Weights of a small contrastive image-text model: trained on photos with spoken descriptions (Open Images, Localized Narratives).
Rows from block 2 of the text encoder, named by matrix and row number. Rows with one number belong to one neuron. Each number is 128 + 24 x the weight over its row's rms, rounded and kept within 0 to 255. All counts start at 0. Numbers have three digits each.
# fc1: MLP up (text_encoder.blocks.2.mlp.fc1.weight, 576x192), inputs 96-191
# fc2: MLP down (text_encoder.blocks.2.mlp.fc2.weight, 192x576, transposed), outputs 96-191
fc1.111:125133122163140137108129086120117161140116112092148125136116104129132134136129119117123072130164127161113141142109150161153174096069129102106105095071124130136116148127142104117150144142144133114120122069142125147102156153171084157106136161160129158170137108099113097130129166107153127142
fc1.112:150091135149076152119122123136145097105094144146105165126142166113112171169130120143110088104102088142087188134132163173110126138085151155122112087108094135165096141131134138148155083117107114159120141109110160104138123101109107140132153120150130095112121154136125153149144130134122126140
fc1.113:126139154118109135168127165093114143094187154144094142098158115106122138149124127182138102155145130149137093132112091134197146117158125108114153186084112141133131093112113108151136118124111123113144151114148142128088129152148107163098134135134118144129198139095096117135123153117091087151
fc1.114:108129118153134125119101193126111106098093153122158095152134121107159133142105120124160095123127152131156139138133147146112123180132128134111142156150128158093106090146137149113132123153148127113111157116173110091133101139086154107122133091145177118103125112147101169119148080112125109147
fc1.115:102121112111122099108109128110111143113134146119173118116122110097133158109140174134083093132105164172122152092157146162158145143157118172122149167121118151117110144157072149099112106129113146122194130134186146114105136105115160098136133073087143119099188110147140125134116109123108107123
fc1.116:142101118130119133112132128123150168115130113100113116099130128151104117091129139150136108169088139139140104132156131172164136119129129100156129115124130183138130127121105121155171166156153121147078100150167127086102095114101133135139123093092110071108126167161134117107103113136169172134
fc1.117:115069161067137083129131130141120139180172135140142115110136110141125108109128116116144100095090165166122141099162146148149140130174097134151128122115149148139103110153149129141115171111165117152129122117141116129095084143121138086166134112116158120123140123176129141131116127089092093126
fc1.118:114145081175135174099139149143122149156106151126129138147159098142119121144127115105100097147117155135100139141106151106116104162137119128128107120137140125146153157145133119101128161084117097148114111192124111112138149114100140113139122131144124129141172111109126121167124097133120116099
fc1.119:115154112140175121115069117124112132155144119100122130150145137103124097105134111145151143134153164127108144130170066132142120141155091155095146086157167125157100109155142084144141084162169170109158154143130118120122095130120108095090132149086100116157121109149131135165103112178133145168
fc1.120:132088147099138128109140146135096128150118114140138109118126089175141125140139135168140115155104166172129166106136105113119171140087137153142152139114145129139114170138101133091142137152175070099099136114120167122127126126148105120162097165118071113123102134188106095160099134143126137120
fc1.121:126160135085157153104087086133125119129137126138144102144103089075146069125141125170162132116098121146102162134147137112103094147143140127115124137130106106136147093141095144110121146136132117173090146129121154154145089150128179146131157163124093125114139133100169096110118120130139087153
fc1.122:123156146098166109099085111134113144153105187148127155133160140105142141164113129100122162101118160112124133117141142147082167169120115141104150136140122100161132118138140129125104084113112141136103173094112143131108100162134129143161149114152149157109140153126152127150153109116113098128
fc1.123:108117111144092109106132149160138112121167106126087142158116155098154115124125137120133088124117125149086150122121112129124124113161160116113131136140115123089113155146161140143123153070169131158133139106132140069110097127156115113115144134139137094117123129130145129156132133099136120119
fc1.124:128163136170102131091135148071104158147104122128143145134129133120147115126166114155131150167151103159152130145122116127151158128129138150111090102139123143145112098116118149131112114070120139129114167111154142076103138111083137124119102126127090088107111190158120125141130159160162107115
fc1.125:147136126127141152154120098088074129174081070145101126157161113109108139152128138147078158150131183184082140087133138153117148127130146115114127121157168160146133098133137136125116135118112101123118144124100099115104115137098114129135085144123149114168117107174156151108104114131111111091
fc1.126:132116106117133120119120137154128158107127121126091154121120118108115163170126114145138078128119159177093157131168088144103104129140124135113127158150162172148129103119132160184113168109087143117149128104117125105104132108137099116140112139103096131103141116152139140079153135092126149144
fc1.127:144106116121149103093142136180111118135149129138140137140127102169080146158137138107133128108126128154131134139132131121111115126098129142167140070135180110127135129121154161099113164153144121101087164143104080101128137160158129134140124129097148108139138177169165130119149163115162117128
fc1.128:128145103132145130138149152129125112151114121143161134071098094131126125146108129101122104181146109139105106133134132133144159125078111150111146144134154170095086112121117121115097143122136148146128169095151140119140095140144168148122120110066111135095172129126125128159098127163148153165
fc1.129:118138092100092118147120095123168139126108082112123175143114125104141082163149159106119144151192129130134125131129131122173126132109138095140079063118131117135120152093123084138105089146109096132086155115170142140110179104115115124152157133119106108138162128143130143155144128136132130117
fc1.130:126117148122110109117051136182133125118151120127113145104132138134103097141121146140149127110116114174125103143181151138152114120116163116141184135106182127132138100165113103135112064120140122184138114122134157144162129127082140151096144140135102111160140101133086125074140117100139068114
fc1.131:107130121104126129138138121102178152111126092179130093142141117172158119125184147111123144140103126122128110092124153209175102118166108063089102144191137138157130108150074147156136164118123128139118160140119125139121133144127143116138131116115160112124159136121140172131119089118133137132
fc1.132:104156094170137103127111124153120125146120148117128090119135108120132128132162142130111165099136156146149128150130125123145091127143108131114092141173151144117148127122167119105135147134165113155136135120134160103112123173123163186139103079169103110137160184153107104097107069138168074116
fc1.133:081165153108129110125120083151145165105121156103119101125119116112111158149120153134137131121165131169146171139089147173094109125173122109119120146131134089150164125129150109115128134116124106127130109100090116141188161112095126118123110079101102137123139155141098147136178133118118127117
fc1.134:137153153142118127125085160130124118123129161128142117140122167139125155122148153138125130133120147141102120097161145099137147141160135176088165132074142071102132160143095112107169178150098127144167114153123144141166112152148132123105134130169113144134160115149119107106161150103114113102
fc1.135:130098092122123121107117094144112137149109094177146167084167127173176138114139177139134138132123154164093123112116152095097120106137086070122086135148126120102123107140139132126100118120156107147125136160122161131191144112135137143146126142141095132104153117103157160075140093161098147130
fc1.136:110166134134133145091126137117166133141105135107105134130114124108161132123134158167159142156158141124105120160152158164122136105099140096116132109160161110135150141141148157137141141117132106098147128124142125115166155143130134154143167124162100135126135123071152096108151128097144119123
fc1.137:106134163104135121152115138186111123163111124137119167107158139163147118149109130073151113159127128143117128107175151140151149152106126155110139125069101144136173146130139109112105120103125120099068116124131122107109099133107129134154126129108130135161140107146154165139135095150103124123
fc1.138:111090141097153101093106122111080127109094147134110123098143143122130143093080115118119145144147098140131168124151148168136115155110123152102150138124137141157113144140153163134132111123148112124144086142127126103172153158108129117092117124164109134111175126126106122118127141168125110109
fc1.139:125112172095141122140123123120103092130121126135129117171124126121142147122113157079158123148117107131080132159150109153181133156103153115130119136176129175103130154140138141124119094120108130130157117175145139091077105186106096144124098141112137112113139112132151103158115105150132169119
fc1.140:123150142155118157159113082154106101119141163117071133142133142067129087126146162129166143136122130145110118116111103092092105151148140107134115131156132117114115111178128157149152152138143114151154147149142113118119104104103119121107147147138137145124134145117163125132160176161058151118
fc1.141:155096101130075126128116152171109127132138105122096131131099118161140124163083088138137119136103116134152127135107181141117187158126080147131179148104132132112151137154129126116161130105112087162143147131137122114183097149178132095104096107122115127161056096124140145084126116150149122123
fc1.142:103103145127149119134127095132140165141126104119138144127156105153156136122119110123123120119099098126154094131098188137162124091116148144108114112124112149150118138139158114171132154118132165132125073160102099105099097095124101131107117108078112144171183157143097113144126078105141121129
fc1.143:097148135093151118088134134137093117142102117177137168123132166127148187134125181115137145091099135151113129138133120112113140132125175077161074103103183122138086153175120121098095092109108097130108138145159114147095161134135131144149095129129139191091148110137114081145122073158115128112
fc2.111:091089105121180133094107124115156116154156180114095138150171113136145119107111111127172132197125098105133106162114133136122145128145174108138128115110091089125155122123141173188140147140095204110151089145127145148132119153114125135135101146150149099106083143129147145125107128101131118117
fc2.112:073143128159076096129125111133129089104134065136148119142123075116127210128122142114158147142119112140132160167126146127113136152151130091191125153136123151129153101139118137156148149113139107175161129150110140122117130161149087144141180130115070090140145123170119141095107138124095112120
fc2.113:145084133123143138109128103144128138055143127113103127129122153154129165120183103129144125116095171131085115135126131109140134106140127151119124105126146161111128139123180173134098106121104138122151142169188125093133141147099115168135150188135133112141139152132133146081130128080104123141
fc2.114:126118090143080107100128139097148148161163107135097161151086163165129122158121167163099109146138114147131143131121150129141146125150111093104116095120157105111178201115132181167149198088138177125068141137159144112118149129118159132109111126109113110129082147177112097136081111140113141149
fc2.115:098113183147125160112123139107140135106112116155116124097127111079103119116093104173153170136163092108092169129163117129144123149091148099133091096099121089163140163155148059115115155185101149170121164140123125119097072093134119143113133079148101072140105103129145101145140127132150143148
fc2.116:111139133155113147129127127131096108127118107134127129121118133046153167105146153113091115147103102102148116126110140120127142130121142078091101105145123102102113155165124117144085141137078191114122174156135175138147106146130130145106113145124136086128091130138118120120102135163133122172
fc2.117:143135129172089116118122151139172130100101116112165176164131098108122121121099112091130119158115120139120140122124164132108108107119119153112153118150152137131137109131109120193172143184099137117145139100149147150169125189109155164139120134137121100117072118113140127124137164156110168110
fc2.118:133123116093110135154117079102116148120138126171148164150122147065153112116115132113097136150099136099135125178149154168111118154119184101127144112127124134140108174136132160166132130119074152115135144134110150112100114125158104145127118141183105114167096128153144129131106146132123129133
fc2.119:147154114119123151071136118148090134153129150128112129099105147111146149151131134159112079165119120133136123122143107134103117139125147151144136099165126146107146114147139092119125131117135144086168100100084137080142138136112150179091177079105158146144121142103097108084083120148136129124
fc2.120:107138113120110134130149149119128135136129132114116111116131157066144143146120129112061112150167124134152130113135130138130115132167142095086140082098134111128142137145152147139138079127142140145088156143134137139157141133130083134146120191162135125118123096147142125131127151101134168163
fc2.121:114184119100057173156136112165093126134065110129116095088098128128188121132150147147097148109125086115151153148124118130203152103073156117116109089120161150166120140099133111135180117101120140134144119153117164107143121117118097117150107146125166131145127101105118125146100108131134164144
fc2.122:147201131120134115122163133119128134121139124144100125147143113100141120116143089141124126143143135159114131103097175085149138130154141127149138127111092115111117116122155080158145173116134149132129109111170116111153074130124136125124130130154089075155132131102134127098125133161119142094
fc2.123:071099121123117187128114115151177134104129116095117134130109134155132139134076111141148084159103108148154161164141154132118149147147092179106106165076157152160105131072158178120120146113150128108125089082160146177125102127130104119139107110139157132122091088136141169119143111159109117140
fc2.124:154108133118106122143122132141142120072110116148131148111107155117105118131089109136144105107170138158120164151177144112106154155122170114129110164177111138098119137135134109138142125125143127091115152134113089134095121151176119113169088108175133121105121133127174127134144146133159076135
fc2.125:121093146126138102080129127130082157111143169096122123131112139137172089109138147132143131130108139116148144172155142134136114099145118141107119121143150138112146164130128132135139133133120178130138126168119122153124137105138149124156155107124091159140137133140134098121119169133174137137
fc2.126:140160136137095132124148164113121129154137132157162127124173109132103127158144111136145108143121118121155173074156094127137144107142151060101142130135094118156133127101103103100124116194157109106124136088140153158155149151159138161159107165141104131122106128149153117105148136157087097113
fc2.127:165110147136123139146190159074121149126089107137087106152121120101146113141109119138116102138078139124119158112148138096082127123149145118126134157151122126142087098113132142169098149095105140193172125127145149104109135113127131146117121129147145086135096136110127173175093120173115147147
fc2.128:142144131099112183117130170080116125145080133129111132135122123134145108111149130123124112143127115106139142104168129169154155139121187109065158153093137107153158183128165095133090078181142137079116133115069123134158153155131121129109143096094097086139111111128121125117126147133149098115
fc2.129:124147137135082128118125150114115082162177129144120108118135102072123137131142107164102119131123137123089111131118164134119131173114147106115097130135150116113116147136121171125123132145137224141188166182117178157165075130110144107104116097104139122129094157141135135106107092162107126158
fc2.130:106079140123100119113126117135115168103135079083108141133138087086105132126095096152125097141122123161124117148162135130152119143158113107132109124148117123115127139138134122165164088141121131144138126187104111123127118132098103118078094161119108132150161151099116133110146163102132150141
fc2.131:099120136119160133129162110139153102127137137070121148127135115151150124136138084142157139138126104156135120142127129156167140097183181118129104130095082120078129136086176086092108139143154166131136161154112158168168109153087119143144094125131150150117145148102145122141114115157104113096
fc2.132:108157133117116148119126111100142111138134108073124100109156079078154149185109127148151115127117155112106152121142103144124092122120119131119140113105125088146109134117107175122165105097162147140104095158175112175160143130131140138104146150137142105137154116122130098184143152157156146134
fc2.133:132118148117133144110142141110111127123174119123141114095098113117175098138132135151087146111098124126085145168116074135101139140117143128098085102135109136127138092085179113116121106142145107116108133131104084155141167145141084147078113182109136159164093158123098125122136117093160106145
fc2.134:150122119168127192096132145156147107130127133137105149141131106115134103157142139150121134109124120143134135114154116151146156159106171103124105115122076102098088125137148134140109137150134161108154152102143126140118117122120142145082074105101128103100129128143142112173141107112133119129
fc2.135:102130139174151170104124143117139082131142130107086134106121157108104148165079142128107145112141124141088174127129123119168150090162141126106146117082095143158115112111124137120117129147091127146150149124148143154176121165126111108133142140129107091099102119137128127157089130123087129058
fc2.136:139079082115098161163106138101130142114099149114122142167149108115155133098122096126113112162141136135151156140142127144133146140098150131099080124145095066152101164111106164142118164153078139099100133165119155113165111117159110098094087104141118125141136117170083146116122105108131143150
fc2.137:122145122154152133083121152098079084096150140138130139130154120110128142163116144095114118109106167124099113153136137092159074129139161109127122073126111113090089106069117107125135118116161134142156146125127149104142129106136133085116101128125104095107140159151129130132119157130124096114
fc2.138:128174109126156117101107119127145131148139145079143095120145127095170103152135121128154176093082132127107134090172126128082200139149119131116126123157149117118154138091122099153110077123142117120139135145104146159136118125156097164087164144130134156137150144125143119117154117099120126122
fc2.139:183140122081089146135121098119109111112157144135156110127126158137140150124079147169110170135148126148129117078156079158141148130126130123110116060149132115107137086119101131135138102127129119185189138079134159142121128131128107122100117119118171128137098149125143099137092172174118126164
fc2.140:102109158152166138130129146092122165132141134117083151114130110144111153132112140140149116153083166139068139132159115151152152107164123143136121154089120156119126120129129120146100084079156091106144139129163144105128111120068098150144141110105154129093116097122114125125124129107141101147
fc2.141:104129120115102142089110096153123097121140124111131117143131112070137144161117123156160113120105125135144124153165118111142144122120127103121136156129147138110160130178153094152117106150103150120132144171094178173113138156143151129116098138129166128138166119165132085094129127134126088144
fc2.142:135129118144110114126167140153127156121120125105163126116158124143155166125152120135143142140158155144110135128145125169117124159123112119121125150101123152094111153122055140116153144122127187112119158132125110152145129142094150140176142082106143136077104112100130111087138102132166149130
fc2.143:092138125150140152165097108151118139139140138113183132089126131146111149120122102129093135155128139173169095097113134141150179145131178118128174156115071110156141102104119107130132140115116089125136180152126165106150098146147124157114150138132109141149109187147116148124149103083138087131