Rows from block 4 of the image encoder of a small contrastive image-text model, named by matrix and row number. Rows with one number belong to one channel. Each number is 128 + 32 x the weight over its row's rms, rounded and kept within 0 to 255. All counts start at 0. Numbers have three digits each.
After each channel's rows are labels from the 100 images, of 14848, where the channel reaches its highest value: "responds to" is what is common among them. Only what is clearly more common there than usual is listed. The data: photos with spoken descriptions (Open Images, Localized Narratives).
# convs0: first 3x3 conv (encoder.blocks.4.convs.0.weight, 96x96x3x3, each kernel summed), inputs 0-95
# convs1: second 3x3 conv (encoder.blocks.4.convs.1.weight, 96x96x3x3, transposed, each kernel summed), outputs 0-95

convs0.71:136135156098082123032087150108125119106098153107137093116061148183135150135135154113079121176149156079141102136129105098123121130154076181096134131099080136097159099099113093155115184147132122106117081136147122114124136115162134130178156089190061051096075109101064169096132107100109152157
convs1.71:128170112094097123111149110127141082142167069114101128078120113132126062145070105083132156101169126144133120135139111200118133088142064148121127096094140175101101160159059199102147087134076144187144103170069130140094120108163160089104142178185139147188143107086120148131135141125138106078
responds to: text has "trees"; text has "sky"

convs0.82:167139106148114093144091122087112164124134153122059145169181151087133041121167153139124092092145098114167139091163183158133131054130167086086137147118184090131123087097052137115137123103112112118177099173138101206156103141164104142117125104161129142083099138150119061101099148099118107128
convs1.82:143101143151100110139076148134148087080134188121178168139124089111105171154097217140098102131130133139105120062145184091111135101161116069080110089188096070103163148153089144111090125059135135170137146118052104095168114185162119126095144108155139122174126139159111120120142157116131087111
responds to: text has "man"; text has "wearing"

convs0.72:154138154123114129159117072095131154086092107135068091131158111146111108057103118141104145112098150099137163110084182112064131124111088137140102144116117102135151055100090105172129139153195120139107115137108137117114160053102101118125191039105126088046146132102173109069114100107157124106
convs1.72:115125134178139095171121141112167104123124177154126133115167120139088131093156113114133132133151136100115144115140121139123182162164132117152125099154129234177126158154119072080144092105126123228152132132150094137125169135102238119172071180130197125123156135113109139171083140157109166110
responds to: text has "trees"; text has "sky"; text has "buildings"; text has "road"

convs0.45:110128141121135206127143107104137099091092073116102109100161133094125092130119164124105089079137095078076110110124127132101086122081173111079110182183061098154051169120091154115119118142105076092113126095110095175151105060098102110115159132125114147157096099139155109156060091178114093113
convs1.45:159116150091145130125095131067117121105193186118090140128140166174156116136102106140093104154127131144151174058070129156128116092119107085131162130114165103079142090097128145065168163171137119182140137119081133047148101147103120151146142149057118186107190099186145138115104189105114127149
responds to: text has "standing"; text has "man"; text has "wearing"; text has "front"

convs0.51:108127095108095118127097137108113142129135079083123150094183062065119155143192121144098091072071070150128130134084161125160105114116175102133084111115112160132100122122118080153091095090151113071207132114092120131106195098078128127141101124047148110148136175113158139106109081104098106160
convs1.51:144127069056110132097175117114144102129161150168092134114171123116181085120078122116125157124089108052152123131165092135097123107160137142149094134046125142100137123172087134135171117138091190177136142125121120167090170163170174107068120149165130186135126058141165178125111149109089162100
responds to: text has "trees"; text has "sky"; text has "plants"

convs0.63:073185129132100127138107122077076125151141097105078125105148188136149123118101055123058181162150134123130131078173114127128098160046119112123101082103131131160133118124114178112108138082085202154121146133087166097119139089094059122144155160133074122158106132145144145091102055118135134160
convs1.63:110204147121084174115120154118107102156128149131113125052104139092107129165150152117124125120120159168116129040108205090134109125147124144113103113204178127120118104154209128158143124100155084100134184072144119157133137141092168166114138080172141105096150155126169075150103056131131130157
responds to: text has "standing"; text has "people"; text has "holding"; text has "two"

convs0.38:117118134097121112081140117126103135133090059092097176126131120105145116100077120104129092119071073080116080118106157082116094156049105135068094146143102127138097154154113099114180136140140103077210094126090141110112172129093127177067137078108122161104135121127118071068156105162176116164
convs1.38:148185137153156136163117152112143150109162171167168133133089165152105111110117132113172167110162150118119080155161128160124120150153154098169173181107209172124097146094149134096095087116080095165124155138122126143142212160112176090094134144157141150116167057125146155103031169138092161125
responds to: text has "trees"; text has "sky"; text has "grass"; text has "plants"

convs0.58:122147063110133207078104099113127153108094131133113119082097193143126141119173160124139138123076140094155157082169121158147146140122141144103160105085080145133059043084071156133069113112102109103153112156112148138121118116145103166123107065125124179099079124178130110121051123140097092152
convs1.58:091143181081125153185116142144116102194153121146090077123114129121116101189150110148113123078135188156168134112118122137116150111116172093158120134141135045081097112150142072174139100115162162179139143107174144102182110148136078113162139120054150164170130162199144131092142181157143088141
responds to: text has "standing"; text has "man"; text has "wearing"

convs0.88:062123037054121152078098146161109097144099068117124132144106140114103157098112122119115131178103135133114134119148133120088113147115124112109091107123088090100078156111044142157175109076141119087081129184124056143120121101117114156116144107159100139170044062110120131094093099134106109126
convs1.88:107120189105143099112133137110115133162156100115066104111130132145144156100148101157157108107102148096144107124088129142157054105098161115149104114114185056135115047080113117129179100139112126112211107163068118136173140208118138059163104168101135169129150172123134097145119084120115188143
responds to: text has "wearing"; text has "man"

convs0.28:134149170126109133120112128066177144036133118103087139081113151175120120127099107093117113146121124102126118142116093141098120088071101139067111098144093104088089106127153094099090114094151134109112076153114076164083199105120121172167133139046122120190144143100097120101157087092119114207
convs1.28:145170138099122113134187169133130127140061152134188114121130170140143145161088105085160113117109165158142121078129147126114132070169134107149135227166209130061140115083170121153169108143175116113158144141102146133202088108117116134113138075112134169105086149098141116168096170181153153145
responds to: text has "wall"; text has "standing"; text has "man"; text has "wearing"

convs0.10:132115136149178206089064108114146127101153115106135087157071137163071139137122152143064135154152111056122124060137121112135111094130180164154174141106116132138118112107173113065109080072143110044124160161146120082103139076158094124156131144095098161152125092177140107118135122141125147187
convs1.10:184146125112167072104094086086089149140103084151073145091053146146123150112127075122132106162177163173121098144100119153131136091133135107097011174100117147083102101104119099147174161145144113096171099160113080105119153136174087149126116103067147137152122102121109114126142201122137111117
responds to: text has "wall"; text has "wearing"; text has "man"

convs0.77:120103096081099139056149161128062146140169130033175132105107118087155143147151173095119108095134108069098140144100144126146165089138102130098154110134084146137120137100167184170105161090108093165127071155130084153131150115132153188159166138158130041137117099128174134097136163099075139140
convs1.77:052165087055169142105128116120124177105134111156108125136073102124153121125104101118103135115129146182133127076122156113110087081136109100095102135162194126056127106147102130099198119102102166151136077121114130096079094160099122123140052193093130115150123068142114104137083058134149158119
responds to: text has "sky"

convs0.59:136139118088164095106110111074099106097165100106087136126173121101091126115148114052150156061132076130166124152149123101132125155153116187118083091152093158129131131107141145127109164105033180114132061139130078139126132156080071158197117130127109094115083120155152130149103104109194096184
convs1.59:098134105224135172112130105121180153131190130151063144139159148104155104087129141091111089147133122138128125089162171131131140108148153121177142096138139103113093109199096073104120106173094107071142108116168136114120149146186214127189098100105180128105147183121155085159149118113174108103
responds to: text has "sky"

convs0.0:069128177119143148078053110045096153085136110115105166092136131145079127167078155170148105174092097126134105167128096145130120067054141089123167133081128119135122081095161172128083130138092156101137160192103178165103123149119114136141163122113094150143085107087103155140085118134077133145
convs1.0:066159136108177150141154143178097166134121183111133172168084077167135124135075090100166113122106161160119107110193125104127163096127117058126153127170097122170139065183129183176119165107171098102122110083086149166105103196126059099196143122119114131144142132147108136153154116129136140147
responds to: text has "standing"; text has "holding"

convs0.21:091111145062147126096087130131109100093140104119079084132124095097086132129116167107047153119148102109153138085059062151153109103109116165098121118148146137072187147093171086074100163143110138092174126101114069137143165094134138145124139107124107111101088072065124080151131071148086128085
convs1.21:096123097156137100135071140143136064095101136112147087105171182163152138163120102163150116123117102114136080138100126113060142188161142045132100132073162125102099066160086101169116111108100090142147122101031187170145146114150076144120171139099090112143141109165138134132088115098150089119
responds to: text has "people"; text has "sitting"; text has "table"

convs0.90:117107081085101107125101128116055118106090073099129138075119107120062090145147030101135096076092091119144149107093126099072109093096139134092120131151110089142133113131113169118123160142169089130138102148156115147174208085191055135109100089104173109127147153127091106094133155118124112102
convs1.90:140137147094166150129116103117118086115154136238140096157144155130161156112143097131137142100158157093166100144172125142169075105079111119159184139142141096138169183136084126074104061134169144128154139094114129103120104095088212081197144083127122136106181101182124168149162147106135144129
responds to: text has "trees"; text has "road"; text has "grass"; text has "plants"

convs0.23:136129185127151181115086110083092103084147179081081099135079133185098150146106147147147166134091102160146107132166088122141104117101135112129102125148145064069135088132118150036107144142117154117146114141177155069196091092116085142167130113167127121070098133118176128103143157098145187165
convs1.23:095187144080133118125090052127137186104091132121080154097114140137138124116067146133107121127152086098069170106142154192080121100114123098112129102091151144038134172175111100138168149131098119152136054117149112144059102139153196134150165134097142154138109073138157127095135148111163103086
responds to: text has "trees"

convs0.76:118155144169114076145139109071154139106144090082090103098135147110165094043090120118114086102175104112117111078162113126100121160102207139115140072125108085154123178086119102120127087091087120136144092158113083115114070052159173152128128169114102100123146165095120071088101077105105121132
convs1.76:106172121132179080135129104086153148159143120091094167112146188138094138132162127153188136162115196154190116087077142111126169170157129080130128148082108140092090100189145114149124155209140066111155150139091173137122169166110057161144100137067162150101163094115109108124123120143129162120
responds to: text has "table"

convs0.5:093120195171144100119138136109179186043144124155155098153170138143095090175112121086112139133113027128077142110124122141103134111168146149111099117128136119133143139102061139084155122102079169178144129126126107124114088153092131211112117157101131057081161111078115103143109130132108072134
convs1.5:118150089142097098133176139219086103155142126101099130113103120136094155115120152109127111150134085146041167134106110076169168197109116089139097146182093124080102121141144085135180095120150127090111141140110101119134129084114048119111098127118113029081119157149124094164100121144167090145
responds to: text has "people"; text has "sitting"; text has "table"

convs0.87:161037109123090070124055166086116141128163090123094141102119130099100107051155125096155079138122111104089102121122122118078109091080140134105127128135112110129096075096126119162097163071177080124121108095117164127103092111102086126093144068073066108108112080114119074122125146085102102133
convs1.87:140164093147099177157179138121135088173157163125133123177112121154113106165133211153085071072065111068166128109184135117131152129122106134167059067139124102163122079140127109151086097137129160192117133175115131107118138152134215135132155155168184129139162159117117149153121105111104159135
responds to: text has "water"

convs0.85:172082155161099097155166157103120117156139088131170102143116126133112129121088083120113127110097128119160063082186082145121156134145088152109103098123132177147141068145085088103213148140123184178127108140188177139135113107107067193126137138120106109093133130110116182102131112083146046169
convs1.85:043123138133135204111109078177099093095105089111138132124080105127100148121120132137102115093178103104109109115106151090134164134065138152118129144140100103099100199089167061136094128155111080102095117125124105079109133091085178095132110119070172093088190151126082069114130146114138079145
responds to: text has "buildings"; text has "building"

convs0.84:169139108148128075147122114121109131113112049137106100095133175148129107063138143061108129134165200135159060183097057178120115164148107164130144121125167133114120119145141136149140120137103098103089103107120168246088090097135113129127147111121107144153184137103069124137135124067091134122
convs1.84:153159118102102092091081104119140166113123106116100131097142057126102173136097107146167080146161148131141115076130171131150101055128137097194155163087087133078106194095138111110115141143165060141128077235125057146113117151116111112117125095094146094170132115070116103131124140129138097129
responds to: text has "wall"; text has "wearing"; text has "man"; text has "two"

convs0.19:129150145063125147071088149100184125097116105138072135114181204164092115158091144082073160102161089143113073144123116174134063178157137054111161191112146141095102112146071122064137109121125186159194166126111126128130134122080112094113124124143137116108108093123134130140123134120098128163
convs1.19:128145114187088067100076204123161075105112209149102121106128107099124156142141190131114108145132117134115118142063132068118139069137119085112125156127131133110129115155162147180192175164168144116078167196135094127117119160075065146148150164118105088140083142116107111141129152100142116085
responds to: text has "man"; text has "two"; text has "woman"

convs0.67:119228162141148158108170103135171108108152151145148142143104129130151155157158104065063165105126147108102132112138150126114088181205090146148145165134129126149091173108158116145153156202143086115113138119133095133096161177138112148185162157152139145143165146127150101139184224107152171152
convs1.67:082050129114107123081114165124095107138120117150128120139070070118080159118094146084107117116169125118081154120072108105124129099113072076108086097136132128149141081199118068120153093085159112161109161097120138071118092141084135099107096084092127068100077090103106112133086104073144083122
responds to: text has "table"; text has "man"

convs0.2:072148107106105084099129125102101165098134145186124114135162123162123125089105178084089104180146085080085136083152110125098133099090169171111107112124129116112084127111101117121128153117061136150144100085113175191066123145156149106144079112129066138074080108061115077172085137092121160084
convs1.2:149117138188067116112106169134155100121158100130124109118154188139075098186132121149091099125166064153100085075156182113145169122116124107139119143088081162095121158166098144176194128190106157148163079171097134121150096139081083165114154152133108112146155134152113154098068071159158161145
responds to: text has "buildings"

convs0.73:178181073143136169128161139143113150162159168143185064122134103110133097113137140155104185105137152125145113171113138157079090192192144101141119106112127184164114184088153204125166143112119131119091074148186118110110126142186148134110155140127172151102096162158148123129168198105144081156
convs1.73:063096169095176120130071125118126116090065124146098167130121099104056177140119130109104069094140140172115128118128163124163155062102105056108059129134112094103135132160097131078153109137167129110109168174063120134151136112076104114142124086116136106113081106113113069160106083074112156101
responds to: text has "man"; text has "wearing"

convs0.57:146170152113133170163096112123123125112108064075091142117176121141126139108113106074113091134128052109172120093081124138192074098099132124133164115096139148039127089099078110113076094133169128084178148159121120124106089073102085102104113112136066123172109124124129188090074101152129136148
convs1.57:144110161140133120106097110143101140058131242134108121143187197044191116135093160111097121110129191100138166111141159104117178165140136096121112116050110087114120095131170121136064139137135116139155152083116122073145127133170113141153169124133108133101098155123154069156144170129116132141
responds to: text has "sitting"; text has "holding"; text has "man"; text has "table"

convs0.68:109106155111189131116156148118154119097186107178117130095176117113149156150155167077156118133151080110052142074135106118122141124055098103096153136124133196135132050105143137151088093059073118096151156137114120180135198195135115116177106127145154115097134143122170108152123121089113076121
convs1.68:140101144133092069125218131135143155099104127136058130118101164112162125141101113124085102104120125090138078144098100117127103067138133145118178113115115105071207145092134172139197110153124101131117109109058131111137108091052100154129204116140082110111115086079095128121092117149113085091
responds to: text has "text"

convs0.86:209154112067177147077096108116141107108107095170099191114160157101087136095163093097112089176084091157109173127122073120128123146157166109109125129169107077110071121090145135077139161092083169073134080127165107151130135137070149184133144120121170149125077146150089119102105169138111122115
convs1.86:172100160148111135097108081123149101158141154102094116106083139137147147082178105117154167070186128198130073130093138108094128110101130141107128114175133223155146117065117072132151134095170139172107153094127137135128103135093177165133186142171104139134141113136171077129062084109188153114
responds to: text has "trees"; text has "grass"; text has "plants"

convs0.31:119138142094100118157111111105102114117087090100126143115103127134123094121118097073102086058146057119078162062082109156119109105079168115079112109130100159130081149117105110104082094105097055093130064085081106147110133161117136114095132129115145127151087140053109088126147033132158142147
convs1.31:145157146158109190162071129076151171139197120101120128194140140118142176135087162148110099149114176115128146108142102091107088145143174115144097135110124088169141076092113130067150164099133076103144135132136142115176163148154063137125103121173132204138131124177162134137073206122146187123
responds to: text has "man"

convs0.1:130084089105095105113124129075089157140105129074162125079073086152108085095119063098108110091105140078120119143144170083126133116099111124096150148120142109142118063122088120149089150122073135116159161123087111155123186110137035148149140102099201110054123129064133102138097124077153101125
convs1.1:076138136146174135134119128131129123127136155129075108141085118099122120154125129127134140173170155165225166099114134149115111126077144110092100129119167094217168118167065132047183149186133131118144132164163177131123111132057201154121096128118132152165127090124086174176115143158125156130
responds to: text has "grass"

convs0.94:119086176127113138144203108132142123142144099092181099109142146142106162109111131194114136178078103142167095137140113156108112145141151173164121104141158114127079110187203083088157140133081085048106137085103128175126149101062181084150121086155117114147082170130115122110146103093068121123
convs1.94:155137127176085126080042093109122181121140145093089144098152176140130128160173149136135126054199149142101128121105155130098095095209136083116140138107134158071088081057131148165091130143223126131133101148088122106157114093127098128101134094092129080117149132141122114169121152120138155158
responds to: text has "wall"; text has "man"; text has "two"; text has "wearing"

convs0.41:085103123119109188132165110119183122183049118142136078096151135165167174131195116110209143111098105094131080131117142187154105132119158113117113101170159184094124099107130130162165110140146082071147135139102085126138113093079162112155132205138138095112148109132201125117119086104105154148
convs1.41:140135096136131060067104143164058158088089116121099137100175150083109118139078089150122131074135118103137113128061117152128151095195155073104091099089093109073115168123147184131126140162175163170134148131109108086083118131059125141115107125072116088091087135128108075154083093128144133117
responds to: text has "wall"; text has "wearing"

convs0.40:138142136092117101107087157082113123114103109125049115112129152115077119110086075102115109094158039146153102100113126100125090063090127114105098132136178111163177103124114075104073152123119092132160075123065148163146157102109046142074096158095104111117136109079141109071090122120107093135
convs1.40:185128113133069087128128179116171134129171186119182055166157152155158106163102159143157137182101141143135167085157134129137126152157137162144126138108167188100189063154193182157128160113138172123121192140123135159152113088124174149103183127200146103127084092147131118108116140152123133122
responds to: text has "standing"; text has "two"